Weights of a small contrastive image-text model.
Model: encoder norm layernorm, encoder depths [4, 8, 4], text encoder width 128, text encoder layers 10, text encoder activation squared_relu.
Data: trained on regions of photos with short descriptions (Visual Genome), 101725 training examples.
Rows from block 5 of the text encoder of a small contrastive image-text model, named by matrix and row number. Rows with one number within an expert belong to one neuron, the router's apart. Each number is 500 + 25 x the weight over its row's rms, rounded and kept within 0 to 999. All counts start at 0. Numbers have three digits each.
Before each expert's rows are labels from the 100 texts, of 14848, where the router gives the expert most weight on average: "fires on" is the input token at the peak. Only what is clearly more common there than usual is listed. The data: regions of photos with short descriptions (Visual Genome). In brackets: how many of the 100, against the usual share in percent.
# router: router (text_encoder.blocks.5.mlp.router.weight, 8x128, trained with AdamW), inputs 0-31
# up: expert up (text_encoder.blocks.5.mlp.up, 8x64x128), inputs 0-31
# down: expert down (text_encoder.blocks.5.mlp.down, 8x128x64, transposed), outputs 0-31

# expert 2
fires on: "is" (8 vs 2.4); "blue" (7 vs 0.7); "in" (7 vs 1.8)
router.2:462566522511514547479541509492518516469456482527447497503496499468505489513505516457510484486497
up.0:498494500485496533478503475554528466548488492490459479493506509524491487505494504471484542542521
down.0:497525454519449476523500456533472568496476489490506482546495492495497491479509522506484498512493
up.1:534503499483493483506473499534512512512472477503486540509462520516509494496517435489471483494540
down.1:519462481516461484509507487548519480522562477480492485494500503490518484449503488477542472547508
up.2:475487493490498468480508544472492501504517519507488523576477481502486508467486506492495520510489
down.2:515497532483531518486482466468492503496502532484507481513485514522496524473502510505483469515498
up.3:537491480540560501490483508497520510567509544479503533501476452514492513565513498450487487503467
down.3:484475462503543536482564487549479517530441498494448475489499518495495548495510477519511489515484
up.4:537512528502489503480481482469452471513467523479503551520486515499493490547471512499511468470520
down.4:499483502490531487523499489490533510496534492472517518493464495520476496473494529533517490493458
up.5:491462478506494516548530534483479481516505489500487508498557475506517484488534455472529466497503
down.5:449529471533501460499508482525460487489496506520498521516487496506533507511503496431532519532538
up.6:478453515482521515536469506532562501490492549490493497473479534468467467498470488495498531459475
down.6:487494516520511491506467500491481488503559527523461465471488521493516510504494540468451514475480
up.7:497522508503471533496439492492528507541490498476515515543487475520461498546478502499514553481462
down.7:493492509487508510510474513487517499473520511500512471492550498505488514531474494502488564501494
up.8:537477498507496495529515492453473506479502512504509508517506491468508474501537538509503530525540
down.8:549523508503482481507536500504474488509466526499489529497503531468478514518468464466495494420519
up.9:508489513504488563522489494515466512525470537512512525479554516543484534496530486512500507501509
down.9:462462467503502511462497496503514526499477506483506486510475517526501495483516497477518517506502
up.10:546506536512517464514465519500485469479515466505524525475497527476515516480488527480510491517489
down.10:508459511488474503494523558495529476475520490537505514520527511471495557516476519489499515467476
up.11:511464527436467467510516508496411524511547542475471489509491518527520491493509493504477468532510
down.11:486501481520486495477508456495447487494453477500486485491527490468502497444498537514499492511504
up.12:469494472507461534519509522514496499478544468505518497498479486478509495501507473438544516504447
down.12:478495526521485559541530486545531478477478531546509542478487536477542511473509464479513515517542
up.13:539487499507510463511495463517541460493548517519517535490500505546465497488506542498536496463508
down.13:456493489537518518529441492461489526482547486523482520513500510507518483475507519480534487493492
up.14:438473498529525461522452507482572464511527453478547527519469503521515516509507490519468513523533
down.14:458529504515513515455463524460489469482471535500480494524495531549508479531498477489441504471491
up.15:526494476514494491511474503506468512545553478508541527506481552523513486466538482506502504493494
down.15:471487508473494541500522513477471508486553514481530525526529515500504493496513533502523491523483
up.16:474486500502488519484485575491537481528501480520509517507511507502522507518477460530465500515468
down.16:499537503516503508450540485538536487526517534486518535511482481537523499516513529500481478513504
up.17:476448517535509517459489526470492556514494477517498464514557491548501525541531528510533500501560
down.17:522467517475475500498468471487485480487544519523504532462514488462456510524517520492489505556471
up.18:515505468514524496498487454506532472525535498546495492546509507511472498492507540508535514504501
down.18:481494528514452503497501460531542487478481462468528483502489493490502524501488486494498476490512
up.19:500467515503472542499530500507497491535489534485513492490515518449493539513511473499504465523508
down.19:487498506541482475476527484502483493458461483492506522520428515473424522482490491505500527446516
up.20:485494488527548505509476559480500504462491489479497477444539493496502483493487513508540506507542
down.20:546487509516562513460465486485525469482500527481497532481522494535517457469534483536492469526526
up.21:538483547499478519503573491498495472500516498516502512494483497481465472495486534500461512522503
down.21:482487504501466456526540522503489496518500492474515482506521476519480517492411528426521474476517
up.22:492502564512508499511511458495486498520480531492463520500486494493421473496492468467487533489509
down.22:503540471493460502525505508457487443528478489491549539480495578490506495522509533497501524502519
up.23:463472491541423503489490555496489480487515460506526451501502456441487491489487466502490495498501
down.23:474426480483546521512516509541505513482544505510501475524493517464497503515455512507479531476500
up.24:447468494443473475484502461528484533481513526548480513506499488514490455504504495516530506484476
down.24:490494521493534496487507481500488514506472498476490476474511491474463498475512436480539528486508
up.25:485521487508491475534488476498487511550501537498520537501473545525491520500513509492477540497523
down.25:471506531518506486489488504512506511503535502477510486476514519524475529521495443489504489558519
up.26:509451484498494467518485531510498536506545526480507531466504447510466496497550547500439496491483
down.26:527550545511525510510475519510439530497486485503534507514484490461524510488450532483499469505495
up.27:482504496507526501524487530461521508495501453477483512542518513507453494444487526553523499506461
down.27:527513475503515492458501507471519494477483457474508513491525529513489485513493525554540500495470
up.28:495492481492457506465509511526449491476541502511496502522487455502483539450555520521493509502466
down.28:533519491485524521549535517469572528471510487446444507498530522502441518473519527536514508502510
up.29:447532496464492511496495486519465477474477523468475497491479524504533545533488487465517488487478
down.29:506460466500544546508505513520517521528504486489500522517501497558530522500504503511484486513521
up.30:495490522515478494442467512510491490527490458485475469527522541489495524492459475474496482547487
down.30:469473493521470504481494471528471512539461527530523503497499480470506513518496504532464538445508
up.31:483509545526525517471475472498523499535479557471510512502507484538504507514505518508476531535530
down.31:523499535508491504471461474491491511514480468513474484470488507474532494506517455494500504512493
up.32:503537445544538491478506523464524470526520504479472487538480507533503488532502508528467501491538
down.32:470524522498457518474523539486539508536478524489486515483515455477496492486478452464500481448518
up.33:496498538455497518508481512489472455492472452488530462520482504475544494480465564557465495490518
down.33:499499508503522477536512496500501511483487515463449482501517481478540497533470518492512507484463
up.34:460456521468509516453479477491512533547452517501496517553490487476508503497497495502540536511504
down.34:501500473516517516452518538519478439448496436493524531522509495510526499479464509488481531485518
up.35:520510538501495484501538513457511531521521507471501523514482479498453490560503510515481479481546
down.35:495561522515512495453541520510504489517477454492513490487515476490477512499491496480496500508488
up.36:494529546541492490472487547468488496501497469524493493518481475463499515457505450501479496502512
down.36:490496486530502526551495554509503504491496453514498488508440464480519488496498483496491472500496
up.37:456523461518494443515494500498473532494495515430463513499538520496487495506517478508529482508481
down.37:477483517489479508494513507458495504498469487494561486478558476502515505467508507535501520481456
up.38:497521484517491482449494489524464451494521522501447522490509495463517486532507458498492536509522
down.38:488490484499501464481498506540490476464500540519504501489515514515513491492463477497500423491495
up.39:516497458481516501533484533493484542544521530453508493481498498486514484492531466493531498454502
down.39:530503514497579539525493509502503474513523480524527532465542493487469512492522508483507447519480
up.40:510490536480458468495499463520509539494520486515514512566501497533481484525514495515517490487549
down.40:490481505505514504512466480481549509486537469473461483492461464507488526535510456520499561488495

# expert 5
fires on: "the" (18 vs 5.1); "in" (9 vs 1.8)
router.5:505457496501507480544503503504459495525517498486550525552491494527492513533466482522449520518512
up.0:483485522481470523496495531480513516504523486500496517495503452475518481529495484499485459500506
down.0:508522470508516467509480515541480522466554516497486481506500466505497438485486522551480499478506
up.1:504468502541514501484498515488507527506495523498529508505507553497540492472520509509509528468552
down.1:521462508477487487490470512492490447439479510482528473550464492475513461524471526535564484479518
up.2:442457523512486485493462481482512544520502504557492488452503502491494488551514481445494488523466
down.2:508527495474459495518504525539501513494512494499506497523539505488507477495506517502484503442481
up.3:525528500484554484474480501559504523554468518497511472476532479457504495479518467462468503484466
down.3:470508547486608492480511499505486503533515420487501484472486492533535486505462481505488474468470
up.4:498523485519485499536488515471527497492467499483492485484471478501482516501504481519527514535484
down.4:542507574502494497547491556464507533490514497500472550501467498506512520504552494512510549499480
up.5:528519488518516567485447508509524489492508564505495498485491515444483474523499468450531534532515
down.5:484512492518482492497502518503525524472515520504514504572531539493496500492498460497520473502479
up.6:522452528511518465444537505521524482461532516523501488522496483486442504502500476538555489459478
down.6:493485553480511510464484505534548485512510495513487499520544498502493484503526526478523514490456
up.7:531453483501487504542522488490488540524517495486472487498493519495496478534495510499512498547459
down.7:527494512519509485484510526522498486476555479487483539481494501468485513515488535500466529445484
up.8:461509529522482527526509512522494472512513526475503500446510497527527537476514499486472484491510
down.8:449526494531494494475497546506492463523495499482499530493535453535512477495502507524476484491513
up.9:462564503451491508491484528504505483498462485449527530457503465524481510565514484501491535510502
down.9:459531489515467491456499510524503454488503499453508504491478503492508494531506487537491526484496
up.10:498541500491518516489504502473485510485444484478506532456495477475518533506493529470491545486529
down.10:482512488466491527510466500507497480534462421535481468509498486506494531496528521506501525442473
up.11:470487527552516492513489527532533499465543447513477483539501461482531492489494493539496498509491
down.11:465506493517512544494531491497490482511514507495462472486499490493531494434501498490531476524467
up.12:504522469475539546449475529481484523479469498483494525456501490518487484492507522532499530473521
down.12:471497439504496514490515528491495452525475503504495518516493538475480520483500506502477519522465
up.13:551446502487477503526473510533525465455506532508502520497483495489520493477485467508530474475501
down.13:509526485453513505478522504504487477482528527457536526517536520510487493488505480506500488562499
up.14:506483498485514494515501529520507509484467463544478483516470495514473487495469531486539516501432
down.14:528509475492513501512491511514481521466504461488497466491511494482523508469512491503483524500504
up.15:518501540472502493499459472523468495516512496489480496526474437529506511502475477495504480496508
down.15:498526546514539508536472532482532512471518521506489516515478456499513475495520508532511519542481
up.16:512442484484508475497470510490489471513525480513520502533481481506452533508517485478520520506504
down.16:472519491525502494494460473530515467488519466555528521501502499476504527447471510509508554502514
up.17:515480485506489484464485450497502497479463487496497503478487490484512439513506476477549511501523
down.17:510537458504474485475520537484487442487541507490516511485454507524514510505510503518495487493512
up.18:531479505521488521489520444480471503458464511504504505444502484523560476506510531492537474503479
down.18:505508512485528517512512519524517533488528453494479471471520513488495491465519507506504535449522
up.19:545494540476533501543524525520472485523508481520568468524509463500482526487482475517487501499482
down.19:525487521499496508497506464489511542497481544515523547499526518469448485507480496518537462478505
up.20:531472487512469546499527494491545451524524518485528488503550531511515507493486450520549498472495
down.20:442458484490530532462518505470506478519513496532514486509510537508504480543504482482506501492516
up.21:452528497515525487485497482520509516497501510506489481501483479448510464504553524497501529470449
down.21:463473508495509540491490513476487487441483470470503521522492486511546523508489501470514453512456
up.22:526456526506492529536523479521502445512511465517470531524461484502520524518507476474503502533498
down.22:492483539487458496495450484530480463489524491515494506521488525461512513483506494456559482489504
up.23:502504511482485518516519489536499506507492474498483480461526422497527454500483521517510483536505
down.23:513486439560495521487558477504497510456480485524493500520493488503485479482484506528500511526534
up.24:462537488553512526541504554480490532447484548488504496478516468465506508525495504468498521438498
down.24:454481555514499475523479534450547505491471468527444498520496511506553526504529483517499475502506
up.25:498488498481492518509492499497484502552496504525496493514553516510486473475533459488523514515463
down.25:500490525520499492536538530536487513499487473493546500513520514479535469476470514530532539505531
up.26:529487498514484526501464524518495487497491479543514482516516495540514526489520493546517511500519
down.26:518456475470523469496491485515499463514544497513524490533494501460536492471490467502534478479510
up.27:436478485535489495497513481457498484552519504526505478495465478540503509512525477478529577498541
down.27:489485489516517538525488476493479428516540505525523500518508495517506469543456511489478497520509
up.28:538499520524492532450505507526491493495564502498521497470520495512507533539462485512467482476551
down.28:498529535514465527466491427524494490519556556479518463511490476472514508504468478479472514516479
up.29:516482518509493496475497529506483491525487498516547508454481471470490489485474443470493505531530
down.29:541483514467517497527540513519515515486502445504532492504480482529524511481511501496483541495454
up.30:505511514515462505503487546465456530527476494488510444444470503522539505524530469495502460494531
down.30:523473499514509498507481503508467472479493484513474498464538468471475535511499489456522489499477
up.31:476520442515498488493502497463492494516492489536483503517502507484462447506501497484520477494476
down.31:539482513453482479478514489470523509474499504470478466487535498499498500497449510484507510474467
up.32:481499485482522493497484502499517546500470462490529545502462528511550468513507501501496501533529
down.32:500546501499518548483513509530498476488503503521518505519530533515466539544511510507510525501541
up.33:530476488500515526508525470478487489501526501488507537490491523527499501522482497473507512458498
down.33:468495488470484514503470487522550499527462471502474503480471485493474490515512526543489528481482
up.34:528511488466488511449474489521547498526526501543500491496518482470497482517499454511519509515464
down.34:497478479478461523485546518542492474542508490515483514497508506528493485507474492539517501519493
up.35:465509477488494497484490474516518509496479483512509467471463512506526474503506512504490521484540
down.35:511518485481492519473523500501479527500518486503502493514480530468483444508493524524496485472528
up.36:520589486508456491481485533507478475506500493525491541506547488505524481514529534464497531551504
down.36:525502487493500517473502528465486477477482515482467528478541501447466475485501505452476470502500
up.37:532475456495512487440485498483528502517493544548528463533502502483506494540526516538474540499519
down.37:514471478476482463459493515491503495508503494468527467484539449511579564520506517489524507502508
up.38:506523491533471517513493477525500449501467525495533473496500486507475455483482510549487471481536
down.38:540502475496472507486556468503513505510531541460499513510546529473500506490472496484482466503535
up.39:500504541505477495489493502509500468483519496538462454483507523484500470483513512478510480463519
down.39:511513496492526498507534494492458491492459449490522487468488534471527500475548457522508505517507
up.40:512519468562465531506487500474552515508477487455533475501551499534489491490495475506497518487523
down.40:534501464538510516466493489505485503559499523534511498510527515477496547539497504529516486516507

# expert 3
fires on: "a" (21 vs 5.8)
router.3:511480456500454514500526429495535505486490471507494473526482468527509556506507483460472502498519
up.0:527493520495498523483464517450489480514468536499498506518465484501494499463494526497541535515483
down.0:497479519499491512484504528458444558521526523485542466509526528505469520485511511534481527480516
up.1:469519512527531488540487498504530461503510521557517510515462493471465484494510506519480526506492
down.1:478518502513482439503543508500516476511463504513464444533485509501519518522472485478507531494462
up.2:481512505501461523537468482517508472500462485510550535439513485492498495475479440530512525493500
down.2:470556530521516486467544507510528510503520502493465536531482472457501486488520541509477495488526
up.3:503467508529488500524522530514477496512511471471483549496461500517482496480486477508522491493461
down.3:461491456513504483519490490481501464500498501496497529508515520496446511471517475512560494548454
up.4:493512495541485495480522503506530475501496514494478504505536534485488509465502523501492469475496
down.4:512499487512500503482484484527473513514488493533505486506511521486497497507497515479481500501516
up.5:515506503530487517473505556515518501491502520472501520452561505503506492457491467524517508478531
down.5:446493503472521474499518475500512513478537473476537499445500480484446510508515506487495468470529
up.6:498475496477457475478445495540524488454462532464520527524526493498519495458479521441468498501491
down.6:519526536463476525490451493478524533504513476484471530532501518519512517493508513532503496528460
up.7:500489547540550486521500536488507510486500511532471580522492496534486479526505463484493510493484
down.7:503516498527511443491498499509484525529462525522526484530504515469483470461495488508516501502459
up.8:503512499466532466486470502511491478496474463495522497505503477497509513485490497489511511523469
down.8:499511497515480529526513511493510502512505486473496494492504502502568515496508504480474522518465
up.9:516494515491549491576520475538462502506513482521460501490491497504491479464503488500482486520541
down.9:535491523505492484513491495457455548496532489487532516443517531540562473443480492479486517490546
up.10:496526495533495515519514545501530466491532538515543547536529516460478515484478508531498515487477
down.10:486497483527511522511506536500541515471479555484563489497488523517497493478486514461515467500456
up.11:539484497463494494475497503545516525509495491502474546523482489473500496537497508541488529472542
down.11:541475471534488514496484552527512479458522456501538507496469511451519509478473481511451508526516
up.12:479454531509481488518483491514473504491519457482552480493483466529483482457518496517465537498496
down.12:516482491510483502504478540501458463513510526442494481485443497457546482468505546508515554482499
up.13:478450514501501525514495509486522470565547517500504492504510483506509535514477461529493488478517
down.13:516485552465460473447517493498525491519491500467479494554485509488496485543506483506490531477513
up.14:490506465493501504454507507549513488496452523463466502471479470499488506490536466497500503494542
down.14:474535482466467498518541517545498523490462521520441526532554481450481475519555492450456488497495
up.15:550507517502511489537488472510550493535522505523527473514554488527480512486545480496532505524542
down.15:529504528503509461492555509504509529499470485467526517539497456509469537471471505505464509483481
up.16:502512491493538484494505529482486490497477516477522513495525500468480513500535474518518491490526
down.16:480549498520525480491517507523484510507489510533507477524569512540461509487521454483468541459483
up.17:520500519509504510493509478462504495498497474492537481503454513459499584548487500510516544509464
down.17:496488509452526491515501509486483538492466476546493490536503511506515477509500476472492516506449
up.18:498502535476512512486483525518504529504515511492521479484476455538495508496509504505525555512462
down.18:528445515493509515480507488484511486505522490461527501469495510490466484528532511486457484488518
up.19:527491506472524467468492520474542495495507502487516504535467489515522475509495514506520495459508
down.19:463470505478473463489520501470501468488512508546507492539494528499491504494523487496505468512491
up.20:518547490502543468489529532539524487494521507496493465499551470495514479518447502511496463495484
down.20:446485473542474520481423500492498444496486470517520494492516518485482475530478508489487475500453
up.21:435495524508470491518468531508509442508490482463481505494480551482526485489496546511480486503502
down.21:478495475477457475488486529511512520475487502485539519493466520462508507520491471525524526484529
up.22:483484477539498503489488582543479489506520509491456498474519493507496525484531495481526484534472
down.22:494547454506480511467480447536463507479519490511495502472467441533486498533510494476491551511475
up.23:538525466501544499489528511486506503487540487472463455544541447542484542501509501499545502482505
down.23:527460484458498537518481509552511488477504512515506499546515484528508510464535500518507511495497
up.24:477498518486511515507488517484501514485518495536493466523528527489517489461516495509543485462532
down.24:522487473532535529507520486471484486515475480514535488486518511519567517484509498494509511438505
up.25:538501521491455545487467508510531511523462514531521516546515516519510516470504476519525465516527
down.25:455509506491457477528473503546518513519505524541507493495532505470524490466493513485492501522515
up.26:527475509471500505545534500537503457490491468508501561514491507528532462436531567522535461495494
down.26:483499536515508498464513475503504441518479496524530543460449466479495509488526520501543494516505
up.27:493515517457514531565475477464498509494501512521501513466489532483505525570493509514510468530492
down.27:498516487486522500495494465479497498524431488491477511473528515518495523459489511458508522470525
up.28:478493525478520497508465482533524502476529494515482532469499501469461472548512484455493507508500
down.28:532454470488512549459515523503523526535540513511467535510467513473485511519490520481510536504507
up.29:518531518475518503508542522519499455516469456495477505550503510507545549491547491489478476494520
down.29:507529500550504510485498522542496447501499491487525498482457489497457502495529456478503501507496
up.30:468511540527459497509540498511472487453442475478493522506507478490475487479534531502548519499508
down.30:489499517512513507520527522446483508519491504549491527483512473474481465492508468487516539544512
up.31:532526539507510522515470516511524514473500513521488513468476484496491474511514522496538517446504
down.31:528524460545470520488464531502552523490477485539499500447484475541557517474524537492525488478503
up.32:423522497514497486494500477490502489538535549470507510528491508519502489487505480513538486487465
down.32:532507479508473544521470485479493497493538444501476541542493478497507502536485475551498484508505
up.33:520488492475525472480474515445530494513529505500551486509466495495464467463484499508507509495491
down.33:515524466463470487493446486512470495520513492498479466517518445465458532567467470536489491507517
up.34:511513525513535488526529503470513510524482523512503533489522500487510482468429516499494516513477
down.34:501487504501493517518457558533505518489515512476509465490513528511467528512492511516524469463489
up.35:525500503475470519445496487481512477453503514527481467516497485498528491517530505516524519441555
down.35:501499514495504500527513521513523493552516526512484488471511484480478474479518519509475519484558
up.36:524491522502431490471501526507485509513493506496483538484533550492509454506477473483476526518541
down.36:481562450481501512519541488473527510520535538499525489513501470484493483505490437509450466497505
up.37:494540546528535506534500544526466482474510500495492473493500548493510502471530526484512520510493
down.37:477486465489476495522543463490498540482460515524508483492466540492532524534516503478508498476516
up.38:490517534488481466460548505517517470486480496521496439493492488491467515488491521516504498476514
down.38:496471506504521485476502518481473485505535561510450490510504498535460493472480466543487455462538
up.39:500517483491491521449443488464525518505510482487513502510527544444539497505469552490521503503509
down.39:504508530482498430505486507469525502517518490504519531485487495493512477513519532489526510452501
up.40:470477487531477524477518513484490568484522508511536514482545474487500424468466510508496516515488
down.40:465446482476528495530519490502522501499494511479442517501547486437514528511500490515515511513479

# expert 7
fires on: "green" (17 vs 0.6)
router.7:494497482528472500434523521456549543498504525502525549463491519523486524528489493504516510478492
up.0:521489500530563496504520553480517489539533508493490502500486489538521484488516500530492488496476
down.0:478476512510508504509523511469528502521512487486493476479515508515535416512483517514522496484449
up.1:481443496499524482501523519521481438514478493501533460481509499522496521535514508486475489478525
down.1:479499537505506508502523509531488538470519488483491488499530533506500520467468482533478505488488
up.2:501543522488483518537504485497499520467445525526488501427451506475491485479505481493445507512526
down.2:488544507470515513499539499445533492493493511490506496442478519509485513502557555491484472534535
up.3:531493480529490538457522473479508474497513518484499469484449466495514512507496462502419542511504
down.3:546475504472486531516498533507512496510477528517521476495491429486468521479487501536488480516515
up.4:503501554499510517518537501459508516505470490496521494500540524526504522513508487447528528525514
down.4:520500501526528517523537533507517509465538474518468494526481497467530526535491475465503464517473
up.5:487493477469517477510487469510506533516491519509553527541507493528464486482529491517511492551497
down.5:513476552470493484498523513510552494512487474480488476507501489526494469515525520522479486508506
up.6:510454472463466507482496481513488520473525464547527478503541528522504489488469471494517515487503
down.6:487472508451516484490502514547491490477498513539545491535508501493505498511512544488472479473476
up.7:496506559467513514513493520494481511524555477509570509499494523485469520503473492489508477471510
down.7:489522515462460506531515485510522539514496469456524502489493523512494487510541509514491439508481
up.8:492508466509502482471502533493500460470530498469507464535513498466487503501551490495512546483515
down.8:509524494456553531488475465490547482497474515454505486483517508467526478462497498487522526504509
up.9:541443509454514505525512492503498537516502499463502497493498467484526488440513503522544544529487
down.9:509489493452503475465475521448475536506455516504471516501486534534523539489518532488508508504469
up.10:516523513492523500449475488512528489473517459498525499532495507490543450509490485518486466540514
down.10:491513549489499470495509509516505510467486526483460479515485468517552538532495475485483482485490
up.11:461561497507476508459465504499453522506498472500500463508524503504443545518509499537516478489531
down.11:492494504524455523461526490559463509516505503543497508469518513489482541522472493490466468521546
up.12:533460514475527477505468513524516485490475515469493469523523532518532490467506503491492488495487
down.12:510501478484495467423501502505506462529514475472535496485488481471499530514525525490473518535554
up.13:454499502518458505483500435478510521493507527507445463505453503489506501483512495473505455488478
down.13:455511496488525508453465489530524499471453489511531513468451477553487495484493530468520557490498
up.14:491518528525503505532487477490534479492470558484498483519487506525528510524521519452491510469534
down.14:498494480514508502494519509487491463523493519494491495491492452509535514485481488476527544468493
up.15:493507513481512486504458518552479455481483511509539467485524506456497459502452491487484489459474
down.15:526545507511479488466488516512488539549470487481496523496496520485481518458525467487535493515474
up.16:487524467517489498502503468503511516484491478544464509508484528496504432466472484489509458492504
down.16:489499493475481569465501479470508513563480526504488470492509528514506507483508491534538520512498
up.17:487455510524520493507442527500515466543461549503572514525470484496513490443499521528488556506478
down.17:525476507545508527508497483481506524500476434448477464527477477501445481520491478533478499525560
up.18:494542488511473516473514506516470541492496474509499459529510550495505510458521480491506505510510
down.18:480520489493508501502512460503479446522491486541509494512542459506468513496543551500564543484537
up.19:468484499484517520483453476523464465530493536472509526488517504519517470449522524520468515535504
down.19:487537474470440535490502462506544471516503491528475516510488543520492508522529528456500496489493
up.20:494517466501502488486478479517470509503485480518525508459528498487515485524510460497537507486486
down.20:497505488465482485482496491483487491566497536493493520489529554470514495530481490502527538450444
up.21:479465522463500524505491501551482486518533487522446499504520461464494491511454507480490481511466
down.21:437468501505510500486506489531447448493496482519434472521516503521479492533516516497503500510511
up.22:431469489464498474492492485457523542528479508530534476526504505478495517537504512491496532452521
down.22:508531486519479498490480500539477471475541493470525492490463545463503484537536480552452538506520
up.23:475489493514519513520533479480555500535515504494464489522515451493518444466504480478535480513543
down.23:515482454490510481478462459547490527523482543504501533446468559480550513458470499540534500498578
up.24:505483520453495476488524543511518488451519513473541530516537499499509486492527492530497504518499
down.24:494509529479483482487512456516518503497466501475480488505471549511509473551534506497470510479463
up.25:496505528491508491546484516493492466521512514465518500502449532543495516526516504522484543544472
down.25:516446562466483482542521508502487484481504505527509478450476452539517509515517457470512463535482
up.26:482520505565486461512508482470465458514485497536506478496511498443492501506521495504500535489514
down.26:531484523484450479526451539520532533481462532476497528525525515471494474492524491517486473436525
up.27:474462504534511485466485519498518440477516522485509542499487535519510499475519485536521523540507
down.27:507521477540494498511516462541500503473480496487462506546480510509484525446500483515499474465496
up.28:551448509530496509458502496473491478484486484491559458472485536526479497470481499497500537499552
down.28:481474515506486528557490489482495500471518483544511474493500524498474459501528510476504494472459
up.29:511501507451483509484568504461541483533475469484544491515488502471543500468513531482467463508512
down.29:508530487478508524530539471497510494482476537496512448538503485468468533513531544516500467544493
up.30:472518469501486513471491488508441497546504477480508487514549476464519512469525494482488480503467
down.30:487501494523517491481514484473503510510502489509530529483506468506491487474463489489543529503453
up.31:526484497526503470522442493488468488493473476530531484505514467492473518475507516546519523484527
down.31:467516509526533485492499509484492504467506502489451492522528553531471469458473498521475519534484
up.32:514497482536501484516501470506523510484495521569512487466498503450524462488488501515496459463503
down.32:498497493514525526490503515475537525536528486493468478396517535462503505502446499496511486520535
up.33:516453486475547509517497487485544517503507488495478507503487524508457477463498496491478514521503
down.33:494423519481535476514480465471463517504524513485507504489530512505520538491505498499527520511508
up.34:492490526503521526505504527458488524512471512459518462486465491551514524501450531524500501474500
down.34:498491502465497510536504493457461478518553527520505509547483484489514528536501495480443499481495
up.35:493543576514497515511503498494509528491451529497516484498533518523496506490491524516516513515489
down.35:494480498477535499482499552486477481499502457525498537520439472491513481505518481466494470516481
up.36:488541475490518485499481481478485447490529492539527507512476503522509506492450485495496494504487
down.36:541507475507523542461511468464524531475506447471484552449471521497507487478558478497457469469490
up.37:497509537548552490527466495490493496515482509498507511498474495507563529502520532515524464488488
down.37:496489474501537514480482551453474424511489500483498535488480509489468510520536465505458534542503
up.38:495492519490522521508509522481439549481551495523463470500497526509501494548501497516563482488510
down.38:500505486509446507506508524507508492528529516471451490504518448454498467504477516487512501464467
up.39:477487488547462525517527517499499540501498529553460516494490502524489533504482512493455558514497
down.39:461500503490479514498485515524494535474498566514478492489532519503505481521488507472475493552492
up.40:525531505483459501484476494477517481491510513478466460512492510445487483518481528463439522509492
down.40:488464525523525493479487537483515477514486480509518498475498503533502505479526499478466502482479